A small image captioner, trained from scratch: encoder patch size 4, encoder widths [128].
Rows from block 2 of the image encoder of a small image captioner, named by matrix and row number. Each number is 128 + 32 x the weight over its row's rms, rounded and kept within 0 to 255. All counts start at 0. Numbers have three digits each. After the name is the row's rms in percent of the matrix's.
After each channel's rows are labels from the 100 images, of 14976, where the channel reaches its highest value: "peak at" is the part of the image that holds the peak; "colour at peak" is the nearest of a few named colours to the mean colour under the peak. Only what is clearly more common there than usual is listed. The data: regions of photos with short descriptions (Visual Genome).
# pw: pointwise conv (encoder.blocks.2.pw.weight, 128x128x1x1), inputs 0-127

pw.3 102:121094179133122138149148137129100141104146115110142189119144049182173149099147159133166103113095126122131116126127068118058155142117079093181117153223084114194130128107128131116116097097076107093074155109062124124178141121148092102136154162135111173180135169128079137117173105142038173093092163093112168083083152131177106137087094120160116133104117155098095160163119103112121117128138
peak at: top centre
colour at peak: white

pw.51 105:147133122133127117120107233077137171151104100111148120050130081131145133171084173113101171189159105155136156146157123103164068127132103122115131172179097071113161150118087067150114101130176113140157137146143094140126143155073085168142075154045116093110091116144160139116155099120123087139148158083087094111101100141074107128086131198097117130138118115113137136158111114093178095177076
peak at: top left; top centre
colour at peak: blue

pw.97 104:130139093100146132106188130126136106159110149112167130134136119079102139105168135088095139116099057092116157102144173139117116151143110131092133151115147033122130151157066146117123126107124086112085094131096107160134131153090070094160100159139077145118148178136176106142086131097121144218150147208163159081125068133171053185139113162095118114107096067107138097115125170077110163071129
peak at: bottom left
colour at peak: blue

pw.45 103:097140115149118129158145134107215164133099149101202091132162143131154141119152082183141171131108087119080169077135102202157113134135125078098129156115157129124093123104096139089127143146129113140131143035113089203175126179112106132065167148130131113146125140150163099105121118099102132158219199124123157115147126114215134129147159114096158119129092108109123085115084136140097161062137
peak at: bottom left
colour at peak: blue; cyan

pw.32 095:102179101160155134112091107117202116089099144092147120071116092100143159155134090126105174065158159137153072137101122206083154133095105129038134031097102103119102167150140212180074136154164157111158075123117139119169103103136098128124059133112163100119106154089152110087154141112110114132128139140134111152118112107151102100077113107063118127142150151117142160099102132157087087106123
peak at: top left
colour at peak: blue; cyan

pw.87 099:125132036094102119115078203136139156109126105132158169110156152166122117155150197079128083150137148110112081166072102129122140182101127147176169132174209136113139146120078117153078096109097152091129132137143089127158167134151124127095103218122129136193116068142083105152084210131120139064101154137130144157133120122134121140169136104122077092126113082090112135107167114079145141119125
peak at: top left
colour at peak: blue; cyan

pw.62 099:117136115134210134128080141106126139124125101088105137196152120120123108089093120126119073041112157105103164116089118117087145169090182119153110128174159070078199149109094129157145077124095105139098143146123115101137131176095167112113145134111091174085121078113118110102100163091111096108113140159110184111157112133114203087131081113155134139122156129095133119199094165077068115200171
peak at: centre
colour at peak: black

pw.110 093:088155156125135156114137214057105126154152087181134137088081084168125144165110122107145090153118153038157078064120179147072161125148141090182188169112129152130092209131119091134137104160098137091083096150085112125199122140101144123156134087176161139139100121091120114139143144105138154106084147093155097137164170104122124133111083105149122167067114122137145129109162102120100085085127
peak at: top left
colour at peak: cyan; white

pw.112 095:144104074116100237094118095170180128114168108099073208108126098126141106164093141076110124108123169092136148136165134129121108132129120069087152091246141131151129171114131120181143107109071085143112092118115089083155134119170166112160124118116150107132074145144125086109133134110094149083156119132135101096176103131139132108088111136140072097116127137134153110107120086127114232139109
peak at: top left
colour at peak: white

pw.119 102:117127127124123145162170178091152142137174085144137136149114119173160092084102137163148104135066129161089150155134101158143106077105089082097105143153128097176147142198091152144200124108130145143150140151177119126128123171153137100087065049180088074172122120115101124105156133115111167198092065184123098121147130127156116149188165078139122209153146074103146088143162139138099138118154
peak at: top left
colour at peak: cyan; blue

pw.19 100:141157120154073128173123249144163077133110099127170128145153118130111152170171115104119193082143152104163110112085111182090114065185098097122171047162112145143159133121136105137121157085106168102121087107112147113156144187167136114097095150100116145108049123155098170131200110130092119082145145060104142139133127132124094103121116111135135115138080148148160134153099080101110094177121
peak at: top left
colour at peak: blue; cyan

pw.23 101:113116101108112104079102155117100132109104151117098079147070119138030106141124099125178131106133148089134113123154101158124137082127084105125112162113158095053125150148143165076148116147188182083127161196109077109153093072061101118134118089124109160166127109112142086172160124118083113141116102143132103072098153190145141073193162084116156152092159096124154105160148106097184127123071
peak at: top left
colour at peak: grey

pw.5 094:081124115087148093190118096106135151134131153063122172150176126212115081133148115085101169105088151148137188190099109103121112073134114126149089126109145122099181099102122136105159185152111121132137126102110130130204143101104121111134197126115112139163092100118099072183118162122140054102126123074134099100140112080093180160133123119158127143161158076114113101136079114043130081084107
peak at: centre
colour at peak: black

pw.16 098:158086108138087141112079138091152127153095195137227129101135115111082131162085157192094140154124120121162146163137068184086157119106091150117110094175073126128114109111174178127114123082105120077070143162125153072123087141120099135148101119192155125129143144130144150173138115090147095079193091152153161116061141108173138130083137112100070134136119082149102128145173187144132143087141
peak at: top left
colour at peak: blue

pw.122 103:089150083119185129129105193095116119137127089097167124081191141100117100188098116098145125100091068126107114115167161104063132120114132118064102109117097174158139088136164171126085134159110171078112114181150110077098133146117158154101089127149163170125127113147205129145103123119133092207138104145085134168214214144107122114089145094142068114173108085126124132138120114097129126119109
peak at: top left
colour at peak: blue

pw.40 101:138119128214184124132119133092153091138126061112154112157185126143094146115117182152145116085193089096151142096102135103149122152171153130111116142151168131072121113086186102178085108113178072118071138071110122132072101121146100090153061124154187118160156132122188144126130146094115153130170084124075217139098148093124101081191112134112115123166132142095127110169127115129086105126126
peak at: top centre
colour at peak: blue

pw.22 103:137116068209109150100130119086111137067127135212138098084106121125098103097156155132119100125151144157129137128163133100141094137170124107145082135131139186099126119102137075164127126111134092148143127098131113101124102153162162158085093187124137110145179141130159078125110049092014170081069154150123179151101097089108099091145105154107160217168135101159098136106117121149134092107133
peak at: middle left
colour at peak: pink

pw.96 099:153144126102148138134139132139050163084119073146105122134123150187146120164132132087146178130122141108147160107104116159080085127103111101079122108116082178058143118093144157168130137136078089197133121105125098123166150097131152098158171142138150121088197090125131141107086185199147107077108090133219068093136110173119159109166110125177126142153112084175129183107109093122150110166178
peak at: centre
colour at peak: red

pw.100 103:089115160127108107072122143125151122106160161175105103098176124097119055128127145086151126124165088174112088110096127102126092135205136130097194107201144158086141105137111139186171139130117073145105110100128143081083126169128180105170095101149156064163154076103102199139097099208127129149088113124114130155123149160110120109136142156111180173206112127154115097130190109128128152121169
peak at: top left
colour at peak: blue

pw.57 095:161094087112172125117136080071155109193108091152165151147160125132127130136159115127148112106107118080160141190168167097081151176109117126070108164080161154097098091060107088127087151177125112104095105105139130143170152145176087104187087175086140161122185109109148107169081144159131092103161118100169103098165122132104148067111165130074108200094138162093124129122141078114101069121143
peak at: centre
colour at peak: green

pw.64 101:104168136227111127099090171153102143123139132138044136124120113155089107116157105089194114063074149129087105137151116106120155131107121131116125137096085175130128139182093093102109107117132068095109146135111136171166211194122131188124110151146168154158109119102173121167136139134159100138183101085214079141105090149074125145136081111156088111123137140100154147086114102161104108143085
peak at: centre
colour at peak: grey

pw.72 102:078104198131140103149104194108140173162190175106101123129124114080114143136134137154165127180044157067096120099117153147110154165130131095169168075098092133089143139141111120158080149120133103116118159114118079079096135133077117157129130083094172149077141102102094117120077153144158163151108122081109091110115166140113210188157064090139177143101127142144090132185125122125095109073129
peak at: top left
colour at peak: pink

pw.82 099:126101108146118126139093135162115181148150105128141146122096190168141144134139102116150116079101103035164103119134129153119199159098078106139083144114201103145202107076147125138139140144121162079135133158136134163132148159104168185147180181075138138184148113113067120118106163129166130098096194114112184116088141092126158127111089169137129085072131101150160079165092068082117125086125
peak at: centre
colour at peak: black