From a checkpoint of a small image captioner.
Data: trained on regions of photos with short descriptions (Visual Genome), 203450 training examples, 2.2 epochs.
Rows from block 12 of the image encoder of a small image captioner, named by matrix and row number. Each number is 128 + 24 x the weight over its row's rms, rounded and kept within 0 to 255. All counts start at 0. Numbers have three digits each.
After each channel's rows are labels from the 100 images, of 14976, where the channel reaches its highest value: "patch colour" is the nearest of a few named colours to the mean colour under the peak. Only what is clearly more common there than usual is listed. The data: regions of photos with short descriptions (Visual Genome). In brackets: how many of the 100, against the usual share in percent.
# pw: pointwise conv (encoder.blocks.12.pw.weight, 128x128x1x1), inputs 0-127

pw.52:129136156106175117146116145112086128116101121127156099135125176145092117094127149128143142132136123119133141089097095129122143142123102161109162095147089149136110097149085138160170126114130113105145093138126156172165115083113085128148112106128149094185133115141138140117070125131117168146157138113129118136111115144170158123100171155143133137106123147154136120120112194106111127156086
patch colour: white (56 vs 6.4); pink (30 vs 10.1)

pw.22:151158142187149140108123114119105124140123110149106161086128110123097103137099120110129119164142130168130151123179117130142121130115129131096126251109131119133118147137149096164165156137130099103101174137119132121131140162124126117094124126109133123147125142132116084137106155098142137109133126177141143133083132156131138155116128098121152114123124118122079136117154101184100136119106
patch colour: black (70 vs 14.3)

pw.60:126085114103098151120129129163162146113112156116110092185110149089130082131162080096120154147103123119087106083137103153130131101108115127114136146093106087125090124105136111135120073126127138141130118118086150151088166111087138151079118096147127125072137099116118090145114105121100123101086166102124122124129125122079130144118104147160131105134114110123128108136156115099145124136142
patch colour: grey (62 vs 32.7)

pw.39:123129171135114150172119170148112108099125121121134121127147116104176097152146141123102184102116096113137123136126103112142130120098128113141078148123155110170120071158099159166133161124104072128130152147111132130161141141165130086091115137121103121175080141164130145153106130122106139139136144140103129127144163131154154131149106126097162157143180124152126149100159139174139141136100
patch colour: white (60 vs 6.4); pink (31 vs 10.1)

pw.50:152077131182099161137149164142113125100148134171126130130118126132146102122106100120133145129147175131092161129137120165091144128134106122115166099144090114109122111123108158127169159144149099156167106109145128155147122112134141135134120115138147070089209104105126153143157137099121118090124101141164132138083116144137101146134102110161106136106101129157161089108117167107144117120138
patch colour: black (73 vs 14.3)

pw.26:143128142106113177111106147151140144102116170126076118061137120127111099140141147094148153086153120116126160138082119106113113147162131132137128113134092108135152118109113093096133141101130119115133155091130114123117090146138094131135103104150115101076129168169134125109124091119130098135070208105130112138141117164139116143138101144121102142100112133109139143177095139140114122090125
patch colour: brown (66 vs 30.4)

pw.47:136104141095122150152134117158115107127152145110127140137120102111110145160118171139103125087138142106157138127153145118175098131103134141093145109144122149153177152191157126129123105092144152138152137119142143091120085100102108145133092115100149078112101128184101099102135126140196123121112125107130144126128144107114132136120143160140077143086147104164136198129134134156129149145148
patch colour: orange (29 vs 1.6)

pw.81:156099110102129129099102145138127142149146115080149103121100103097131118157154087135140121124088135158094126158116153115122097136152117128114129121128094128142120119107107094170169170115152139126141119047135118138117117117135143182136124109085135124166116128156099129108096120144169112150137117109123104137104111133138157106136126168179114137094086102146086173107074138108113111155119
patch colour: orange (28 vs 1.6)

pw.53:114136118105155100106099134080086083100093065129103156137149133117113080140117158107147093089152133143146149133098095101096126150119094103103135092144098103175132124156117136128109119144090147119117114146096139122135183104116105102135080099107122102125156119141101116107090086110126125128129125101130102116107102135104107127145141152127154123105137096122076125133113137151172119099106
patch colour: black (46 vs 14.3)

pw.13:112124131071124158132105175106136121175105174107094116105140151141155124146095113149112164125108133136149143108136151159156106107074134110095119176126135157179096106126131114145143097133104142126159104140145135144130119119150138118120160094159109089170130086143121090101111139129170100145107104093125140106178101103124112167105134127130148133105144139161169116158128116132150095157113
patch colour: pink (34 vs 10.1)

pw.24:132129128160142168108155158121102151116137125149117187126144120119143126085093112143151141121121123087165172160115102123109146113173117117121068183110159092114132170120150157135149126104152130125089165120160123139109143107139126112124155138068111093078125090096162137109184141129136126113125166126149099103132124126111109150107100154115123130119112124136154121122169121108091101130112
patch colour: black (48 vs 14.3)

pw.43:137127081143086150124171159159109164121131133176115170145098091132113141100113129120132131138157138117109141166129144134169128130150128151152118094114147093130148100121069131149100151143126107109125121095103124090119139132119121132119156094100126109096151108107153072101110140159114135117100115171140100120114140129125141100193120123070123101105192137100117113163140158134121148128108
patch colour: black (70 vs 14.3)

pw.93:094147139079122106119127107095116142173110133112097135133100113143144120103120161102108092090152094094122079121122117079136106122103147094121106123111139131132119133159136088095139112134135133112120099140143116141172145165118138149145083115099107070139114161118105095100088137127140119138150081115155137144118089132103149178118101159183142105100106103104125141121132122129167085153138
patch colour: black (64 vs 14.3)

pw.33:125122175111099130138172166180130146101096143132102125088129127130096124116101138106149168093119123141109131130130107135124125106133102124101142127085130099140135153088100202133132119192115138138182141129118104144158102131143130133101120125127141116098115106093127124104118119118119099160189153096117130127127142127135108119159074136108109145117168083090090133100108156129121142114088
patch colour: white (39 vs 6.4)

pw.16:137085076119140103127124150165115096128126072102144130106150133117123114091091114111091119134153141118153099132117122126105118152168122143085143099171126130135145104131090084075136140140129141148152109145147132161180117135109102116078105092111164108126122130122097133113109106101125157096134162108089112116087100143122137138101137091170151136118138117100090150136128147111100090148089
patch colour: black (48 vs 14.3)

pw.83:142125079101142110134124118130117173139178137112170176159158144140137162092159111129148086108120102133150134116142152137151122156140094117142121131131155171156124068154185111108076144163105104140126113097108106099126138126122133148176145088131140117137170087089156093137161170111111105111115147127156129129125162151103111110123131113134109146113112117151156151136110164113126123152140
patch colour: black (75 vs 14.3)

pw.71:103135112090144112108111152104144103118089100140127146096146098093131159123154147124142154077101131132108129126130118112150128134127141135069143123159129093109119094084139080101122148136161119125171097115113164108100091117138122140102146092171104096169153102157170135111148152116114135145134107136129128085114112121099108086088090154113129092121125107116182105124135162157157103140124
patch colour: brown (68 vs 30.4)

pw.100:147118107110145149151135158159110137125100119122113118144110178134084116171098153133180139111131113094135102118163139117120155113125116118126120130117120119122090140119162166186109101133125128129182150102134104137130136102159102154146097095132156137118213103151148153122095132116153123119166155092116162127126078136142124116125109154108135141122125158115115128083121164114182142167147
patch colour: white (56 vs 6.4)

pw.107:125129130152097105141121137118108110136123141147123100115106141114156111127140145132061164118111130144158156153119160114118104103120127109102110133143091128175129126124124165208146107151150081118109106088124094104127112101099116117142104104113109071127096114145104117140122081112117093131142097090166144114092112147108117155098131104160110134147136169126127117062116126149117098161107
patch colour: white (69 vs 6.4)

pw.119:120153102153144115162115069103142108148116127123089100163138193141139110098122146151130128120173139116103215152134147107118144189148111137094115128092112136105107111130160131088125132132142121158113078118169148124150097102135102100077109123129116136130187123116139102141137107103100108094091094159111125122119127126124118139166092120135099124130122114112122118145118131142146131118109
patch colour: black (68 vs 14.3)

pw.48:114154086128133090121133134106125120125071100151154090142128130138099114110113115073179163151159125100168154118143140138115127128083159098119119090106112146123120157132132105169131119142133146150138110116168071093085129138150133123114115117152130126132101122112184119131102128083117098149141094128082156116109151113120105182124091165142127161106122130107098169110116094127111142135127
patch colour: black (70 vs 14.3)

pw.108:129125101169085131127095147122144150153190086149150142120161112121104121109122168141136105145117149130112090144140106145130139140121152103151100091152117126092103116117135132096190170113124100143090087162140153098128141152118135122152118095137124157125114092103149122153130170127100153158133153154094115079141160124145130143108146138136149136091098129125150180172127130108115084094110
patch colour: brown (69 vs 30.4)

pw.19:117121109183117147091102162109097131106102129110138124189166153101113134116129144138148149125122100117108095134085148109142098188137125109097157105176129156127121097132115133116119159138105135156137141121119094135140120094143137076150140116103107098106158186095165111133190139145093141158127093106097116138123130129138126120124080180118096107135108113110128113142136136154157144122134
patch colour: black (35 vs 14.3)

pw.118:172124181112096098176142177159064100135148109088112108150100099117135104128140127116150126165098156150126125129154141136112140125122138123119188148108109131141145138137116139116110088113180096128112107128143104134115159105089117146101099110116120168142155123145108152146122122094154121113139163134152155176074110095138119115139173134120106154145155092110125157114152104124104116127143
patch colour: white (70 vs 6.4)

pw.8:140137173112135111136105143125112131079104095171114121137164163094064117121146126133133101128147125079161122130107117106097137139111109142069178129102136119147110120089122184154133111130128114117153140165161119121149162149094121125124119132134099152144161128118143138115121112133121186098156122124116110118149103141114097088058116114114099128109187126147124125126108109110098106107104
patch colour: white (33 vs 6.4)