A small image captioner, trained from scratch: 9.91M parameters, encoder arch convmixer.
Rows from block 5 of the image encoder of a small image captioner, named by matrix and row number. Each number is 128 + 24 x the weight over its row's rms, rounded and kept within 0 to 255. All counts start at 0. Numbers have three digits each.
Before each channel's rows are labels from the 100 images, of 14976, where the channel reaches its highest value: "top examples" is what is common among them. Only what is clearly more common there than usual is listed. The data: regions of photos with short descriptions (Visual Genome). In brackets: how many of the 100.
# pw: pointwise conv (encoder.blocks.5.pw.weight, 128x128x1x1), inputs 0-127

top examples: text has "sign" (33)
pw.96:138104124131110161123100082143120143112159134091145171116099103132078104123128109139108144151121120159103193101112114125123093106164135135155151163132138112110145110149115169125090114119068108127124114134133160138129145126141118155096095106091159094124189128135114132140111132150133184119098093110134141129141132140108136175123086142122127169136124183142149159153112108128148156110096

top examples: text has "sign" (31)
pw.84:118125115109106114075110123079127113104075091126087125125146117077164108131091128117140140121122137132118168119111129141075122089156141128160101159117113142152134093139109105112151101106104094139097107132122113168124128111150115118116153147087125103129125080142122169106090116116124109140115109114173107153138122124108107184145115110113129107134116170141106127104097125151157187094089

top examples: text has "red" (32)
pw.14:092129114130140123084169127121121139106146130152131100109149138123127122138117197091112123145113143146097092076136113135116120134168130135169114144124121133190119107173106117109076128154147108122139147096142101176131095153163130105157158099144155161142114135140104112077151113118100126104109133127117126133117084139102137138130096109143149194084092137108151132127121169159139124140118

top examples: text has "man" (25)
pw.120:111110114113158132122089096118106116105108131166143139160106105122080115140120115109122111119111107106146090125135171141132089101140133108119200115125133097113149100065101145146113130129105119117146138150131176078127133151110129081122154127116103152114117150104114124104066147109117103098189087157110103116133145150129105091178105112123159118138143110118117128149111115123142101121168

top examples: text has "man" (25)
pw.109:122077090099106139133102116152136124160108115103149152101133154109113103122104149114122112126073148060063101158153152133111081137111118137079153108160112131156139124101123107159144132165117118131142124137107128109131094107095167121098119106092132118153131132129121117090130056111120173142113131120070107121100180132104123149144141113115099114127160146125115119123133120112120109118111

top examples: text has "man" (30)
pw.122:123083149133084143185116115151138092136107137131122181119130124113168095095130154121118136124118110100135129179138141132125112091123191135103121110115115161141127124144089127085126133116128111109137097137122152145095092143101148078099130151076136110133126124122129121112158109116101110129142096140124124120155186110165110132123110132148166117145115121099208120086139118111137083139107

top examples: text has "man" (26)
pw.24:115131106125093170107094155147148131113102138084123121126093115134131149078137101117114140120205172135104100150124154146144097128118135139156158107140112135156146132110145083138147126154111066109108134092139138114100101108117170131087132115125111189132147144188079105132127134122118096142131128132108108132122165115113127123117114134116084086161171129152152132110127112107140106155150

top examples: text has "white" (35)
pw.92:133125156119147141114110116107120096102155127105112125128142182174135142121077134131106124149138188142107126129144109130129163122098132085113119120097075096123144152131143126128160143137159118161106138157114119140129176108113085101152125158159109135120134119145096167127090147150098132137196112144129107166151139138156163126127097087131168091120111073156147151098102134128129112097149

top examples: text has "green" (25)
pw.101:132119142082125099147124135147132146161152136121126123148122126073167124124126146105128109144134125108160117100075138080160139179133133092102114169140177089122106145115053124121139080116113173134118116139120111102138072135118114133117109116107091113159148122133117139144081107133150143120124137125118134147143112168142126135137145130130095114151130105062141150135107135122125148186082

top examples: text has "man" (29)
pw.52:108174132094127153103125143108152112106165057146126141138159158135111155097156185126100147103145127134092143133165182124116096090118127068120185123145122120126127147100119175148119147098128090123169135131128127120149147117111111096101111123155128161095140123110124139110091135102159125170138132120108101110133112139122120159161159123118134106113122115118175155150100121105109102103148