config.yaml
dataset: "regions of photos with short descriptions (Visual Genome)"
image_size: 64
crop_scale_min: 0.7
tokenizer: "word"
decoder_head_dim: 32
decoder_parallel_block: false
decoder_inner_norm: false
decoder_tie_embeddings: true
weight_decay: 0.2
adamw_weight_decay_other_params: 0.01
Rows from block 12 of the image encoder of a small image captioner, named by matrix and row number. Each number is 128 + 32 x the weight over its row's rms, rounded and kept within 0 to 255. All counts start at 0. Numbers have three digits each.
After each channel's rows are labels from the 100 images, of 14976, where the channel reaches its highest value: "place" is the part of the image that holds the peak. Only what is clearly more common there than usual is listed. The data: regions of photos with short descriptions (Visual Genome).
# pw: pointwise conv (encoder.blocks.12.pw.weight, 128x128x1x1), inputs 0-127

pw.23:153114092175107118080126117167126130077098148152106149118149089169120104093141109131139107108101189129108138119113083076060133089161062116147168172108168142122155103130124116091113188126105164156068164146120042116118126121119140093142084169143074144094096217121143174102144089065173154114169112128152208142132149191095102143115128084114146139115133135087166090141151135162094093089109
place: top centre

pw.116:148117089113152152091138106089131153154045102161198117165136125163215114152127139118140132151092162076134165117076166105106120139116158172066149175129173108083123146174129119176157138160102092112106150078178144130196097155178106147164145103153141147119144088117120141084087213055101130091131121139065128178133149151129119134100128114101121146076159120085142092098102128146155081121157
place: centre

pw.87:121108135044106109192114153168152136131145124157151073154128152135159097105118141127155143139104103091125122117152142160137117132090132153121150133133192056157207104174148154126158142187076106128130086116156084132123136180112111095076085134130119104084194120114114119093117068112076140103199138088198108155099108087095147118134130106053150126147156144162061149118065179159092138136108
place: top left

pw.14:117110143152071077087153113202149098163155123116101086160112082095128108150149096114139129087094097130093108198157172158099146167100149134079183141153149150148105171147119070139127124153160151106178141169134093114156124102127121092181160139105157207155110088158135111127078097242118084114116127118084075137050153100140130140124131142159112140155132133127128167123116135104142202144084
place: top right

pw.56:169114113049101116119165140146228125152122130085138074124089139115097152108095146093106186112083119138140098139093136050113099126105095123088129146103070082125136146109099096127147123117123139089125115108166117112118094096193110163151134142150090065130105113158130154149111136151170132176120099118123079064154135144119153177107115106184155110147103096118049036123158075169103176151145
place: top centre

pw.122:142163064128144087064143110100127131086100110113199129104154168136094109095141148093173135149135047153133060130157158173180110105128095170167098086141124122086109129094127139095114109071109097114113059140145115138150122097165087099126153136110059082163101114110182089125073129135140099104163168121090113146087168125085115056148176134140193065154138150110186115109114120132140112154133
place: middle right

pw.70:135111122081155098146126090117116082122168125116181092176154089083109058099130159169118099146082104187121159169095141105132129139158099109098105157132124062122173097119103132145131109096134108151126153148091146128104135103132071140183151169208146114093088101068090158097078147091180101081141095093063151088078165101192135149151144129131163121104108107100074212117132123141097113133110
place: top left

pw.110:083153139136090070173115118063104150097151124116111099074072105115063080136096105085141102122091052168122105111085090137169110128099126106087110124084123110129135124103109149128087131122146146076141100122178103166112171123119155136085074094070098064106113145114119158138104076099144151131142129103112062134137073132057136108092133092179120075059089158121107087103123099109101069145114
place: top right

pw.64:146102124143083094145121146124112112160105058111184129057088104138072115110087087104095132130109100128100127153126118112168115111126082098117113093157110188150155090112121076081151179119110109084091180155150183108103114117095118161177135096209140062178168156072112145141050102083151092150119135122123135128118088097123147158117106181125211153127137182109116103100121099078120089109124
place: top left

pw.44:094109163101126154100115143131133169124137091156125101152113123132136078144200145070167109192118092117153127084113113120099092114102138177093186077117114105142110106040099167158112089122141135082183107168195114125091123134133107154186054131162135119064148105099139117121107142122113138177118178136144158123079124092090130131182157082206142093140109058105102114131110148135191158094128
place: top centre; top right

pw.12:088131052087083094126041062159103099190154115095136104141099140130202071113147144172172139110096103119123100166084111085130137084095102103118138079154109100150122126174135143074096118104129109105152118136141105118153126103120119077173072087094141105105159125156130130110113147202147076132138102102155114105067135103097130115117132113146130101141108127049139171095111077110172199143170
place: top right

pw.57:118173191088159157137119165118108134101162160151165151131128105153071121121163112141113160149082106108172187136103121118131114145112105155111091136124126151135091155135129147099127141131107096109151145087165111102107084079118091108122123084119102140236119104114121033088097099147120087072131109186146088161148114102141153165120152171141141116153195130230138102146116124109106037087084
place: top centre

pw.89:114241132085065207124113098099147119137102099109084156093143147134107128151159117094110149184189152159187123154117140127157128104146093066118181121116138117116173120100116081125159176081202092171088198095113157144113142134164066110126139153100147196171107126129110139123086147098131187161118135158157140127159183135131111098085122103132082134089148144116119105084108097129138138147113
place: centre

pw.32:115162169141125111105093157148091095056093158150158133141160149105138130128139107131049139064152163137152072112177155167135108165168111147150137125165122127143143207098087133145156139146166139182053127143116145102104143110116112130125133119128119102038140149152100142105130158147151107176108127201117192116101138166143162088073136186095175115134065113129115119124132108136057120183200
place: centre

pw.126:185144099074155138140094124128134178146085131079134141133096151133107118158111168110073135107167178140102120115120111158129122158152124161138094110147117208155180153161140119152116176139161179173140137112124098126107125082129115062150065073118135086159140202202132126130126127078134128190145074146137147169116093203122146103098115135159172140148137171090168129180135124163141065140206
place: centre

pw.54:111084109102123120150112158184122111051188089173093118196136128120135114159172177106105090073121193081087055086141108142167134161073123123143235118146158109111119161133078159129123108127174089162100148109101135131145128108117125110123119088172097138126165028136131079113152131096125136121122186086139111149151068087133093102141144093163104145121161155108122118137141169106131138155115
place: top centre

pw.86:154084056096146167133149157147132129123154076141127157077139113122123111083228097154103095087107082078159123194125141129095104121090114117141099115148112123140150105093154078116149102136144125097121147126141118116108118203084152201120047123113111099139094110143155084125084123085099162100115079099088135126141083143101161089151074131123088134097212107118110160159076089126119141076080
place: top centre; top right

pw.58:085101137103112050045160094138132141136166125078117112130129114136101097139183166096168093117073065084180143139134102084134157124074092113133126097091093116184095144116142119133127105121174165123144126088137192080123120111133197209123093136165105166186139147153097090086128107108087164164139125116160127082128130112149174141129147109114085170115143158156134164098103083163084077112173
place: top left; top centre

pw.113:141092134250100052111124117085103149163107189123086147160134119142080153116134180147135118120137085141073127123121148171162151159165114150136082065136130129193145124133128127122096117168090137081159152083135121130126121147098148107135194128167085162115155123108180141103171166135084117154176107097157130077099098167121115155129174088140165142097093143092093088107135136202071113092132
place: centre

pw.20:150119113176097161113108136081151126137116098131167155126096175174133137064142173066163134119089119071112124183108132084141121124128185163134135167132196081125069125147105090171153141168157088107140125118103118132112137192079099145093149122202106104111196198092094120092100101141137141074106142180164185136148146160129117099154162116121180120064112133094123126167187122085138116114093
place: centre

pw.41:136172094076119118112096096070092168118145124096144101114159102124098138139158109133078134128157181134159129167079078130179139135112146160095099114131056118121135103089151076104144105110214074176101133111129100167155130145107107121114068101073182135132124071088151097066088102141102137143129067131087150107114116108131128109062174117212159183126153151138103101133175161124074108095138
place: centre

pw.69:107205180130094147142123192232098112114110134159124116170139104084113136113104124128115097129116136130153083097194118151110113086118160129095104115143169154122143172165139173140070125134074123103133121142173074061123159172123185082090120081112126126134100108125159068091108153080139170074111124120149046127132138095170137143087112127125108084058126110122180118135179083106127148135144
place: top centre

pw.105:200110144173128135132132103120099152182130121150112118157166138163142150109157202144102147113160100150066107157118064145094158166101050081193186188119136089111137180066098191135097128132162108172175153159136106085132092170103112152091139123094116125136195156154143072112157128124122083121141111173114104114126121134113118096136162163071134137094088061090084138136162121098093130121149
place: centre

pw.29:068096136154143123147121053059171150132156195182075098151117185102094105137160156113089074069143195113151088153126110119117159110067160101093152161151131113156099140111078163171183125114138119094114160170182133125118058164143088107126109146107152180129158173148120105111086143116112148119099152140117081116101134105130167117151157107167146127155093143156090089141170109203114115105084
place: top centre

pw.80:145093108123105076216117094139133137122138088134158107116125108069149069109132166125142119157086182114138060109139126087086134144107123151105095119117209126154134145146121171187124161118109103130074105103107152108098096084104094138138118110089160143139183120195141112168083092127075206099129168118161135123092087119128079141132158107108081086191103221136155146120154126160151118089150
place: top left

pw.124:094114113119074197117113094077133117116060103132092143090139159109148122180135136104141133128111143060039124136088177106100157125104089170140132085143104134158100150101119130086117108108139072122079114128120138119122141160198184104181119120127086073111138102087104171143081140211132171126099125137156097168091125085099124128108052116102118161155126120098125073159157195123156153167093
place: top left

pw.77:131138085098159151133112117077117084099126154147173098119146156116098218099124110131124116102144068150135128148115149168175145082157106081094116118095039065156121090115088108114140127089093130088124123140114104128158056081077154114120138112093142070107108098090161140124207081193115091111088128119153133119141075126163075031150113117087077108132072121121137124096118120122116131138127
place: middle right

pw.28:144140123143108200138079151065142109136111177110184181097145100103116157171164133172146167127126136136170074079103080083060124174081156137138169094174145159130140152103113151065120142098122100135083194105175124177130113110108087117152097129114124145094181213120113183129128107130114182136110127088114136132143073182121086124158167140157113151150168131079092121108136104122141171113070
place: bottom centre

pw.96:152192066137131066138143126138138139128100126120107115206106154139124099140160125129176137092128153179125174144092113210146099138085089191096133178128118110135110144154099127105107116160163134200124118112150136145136137155092108170104063116073120116141103085118121134127110186188170120134101129138098103137086145178103092180097123113170105124065160082056104098129151077136129116119219
place: centre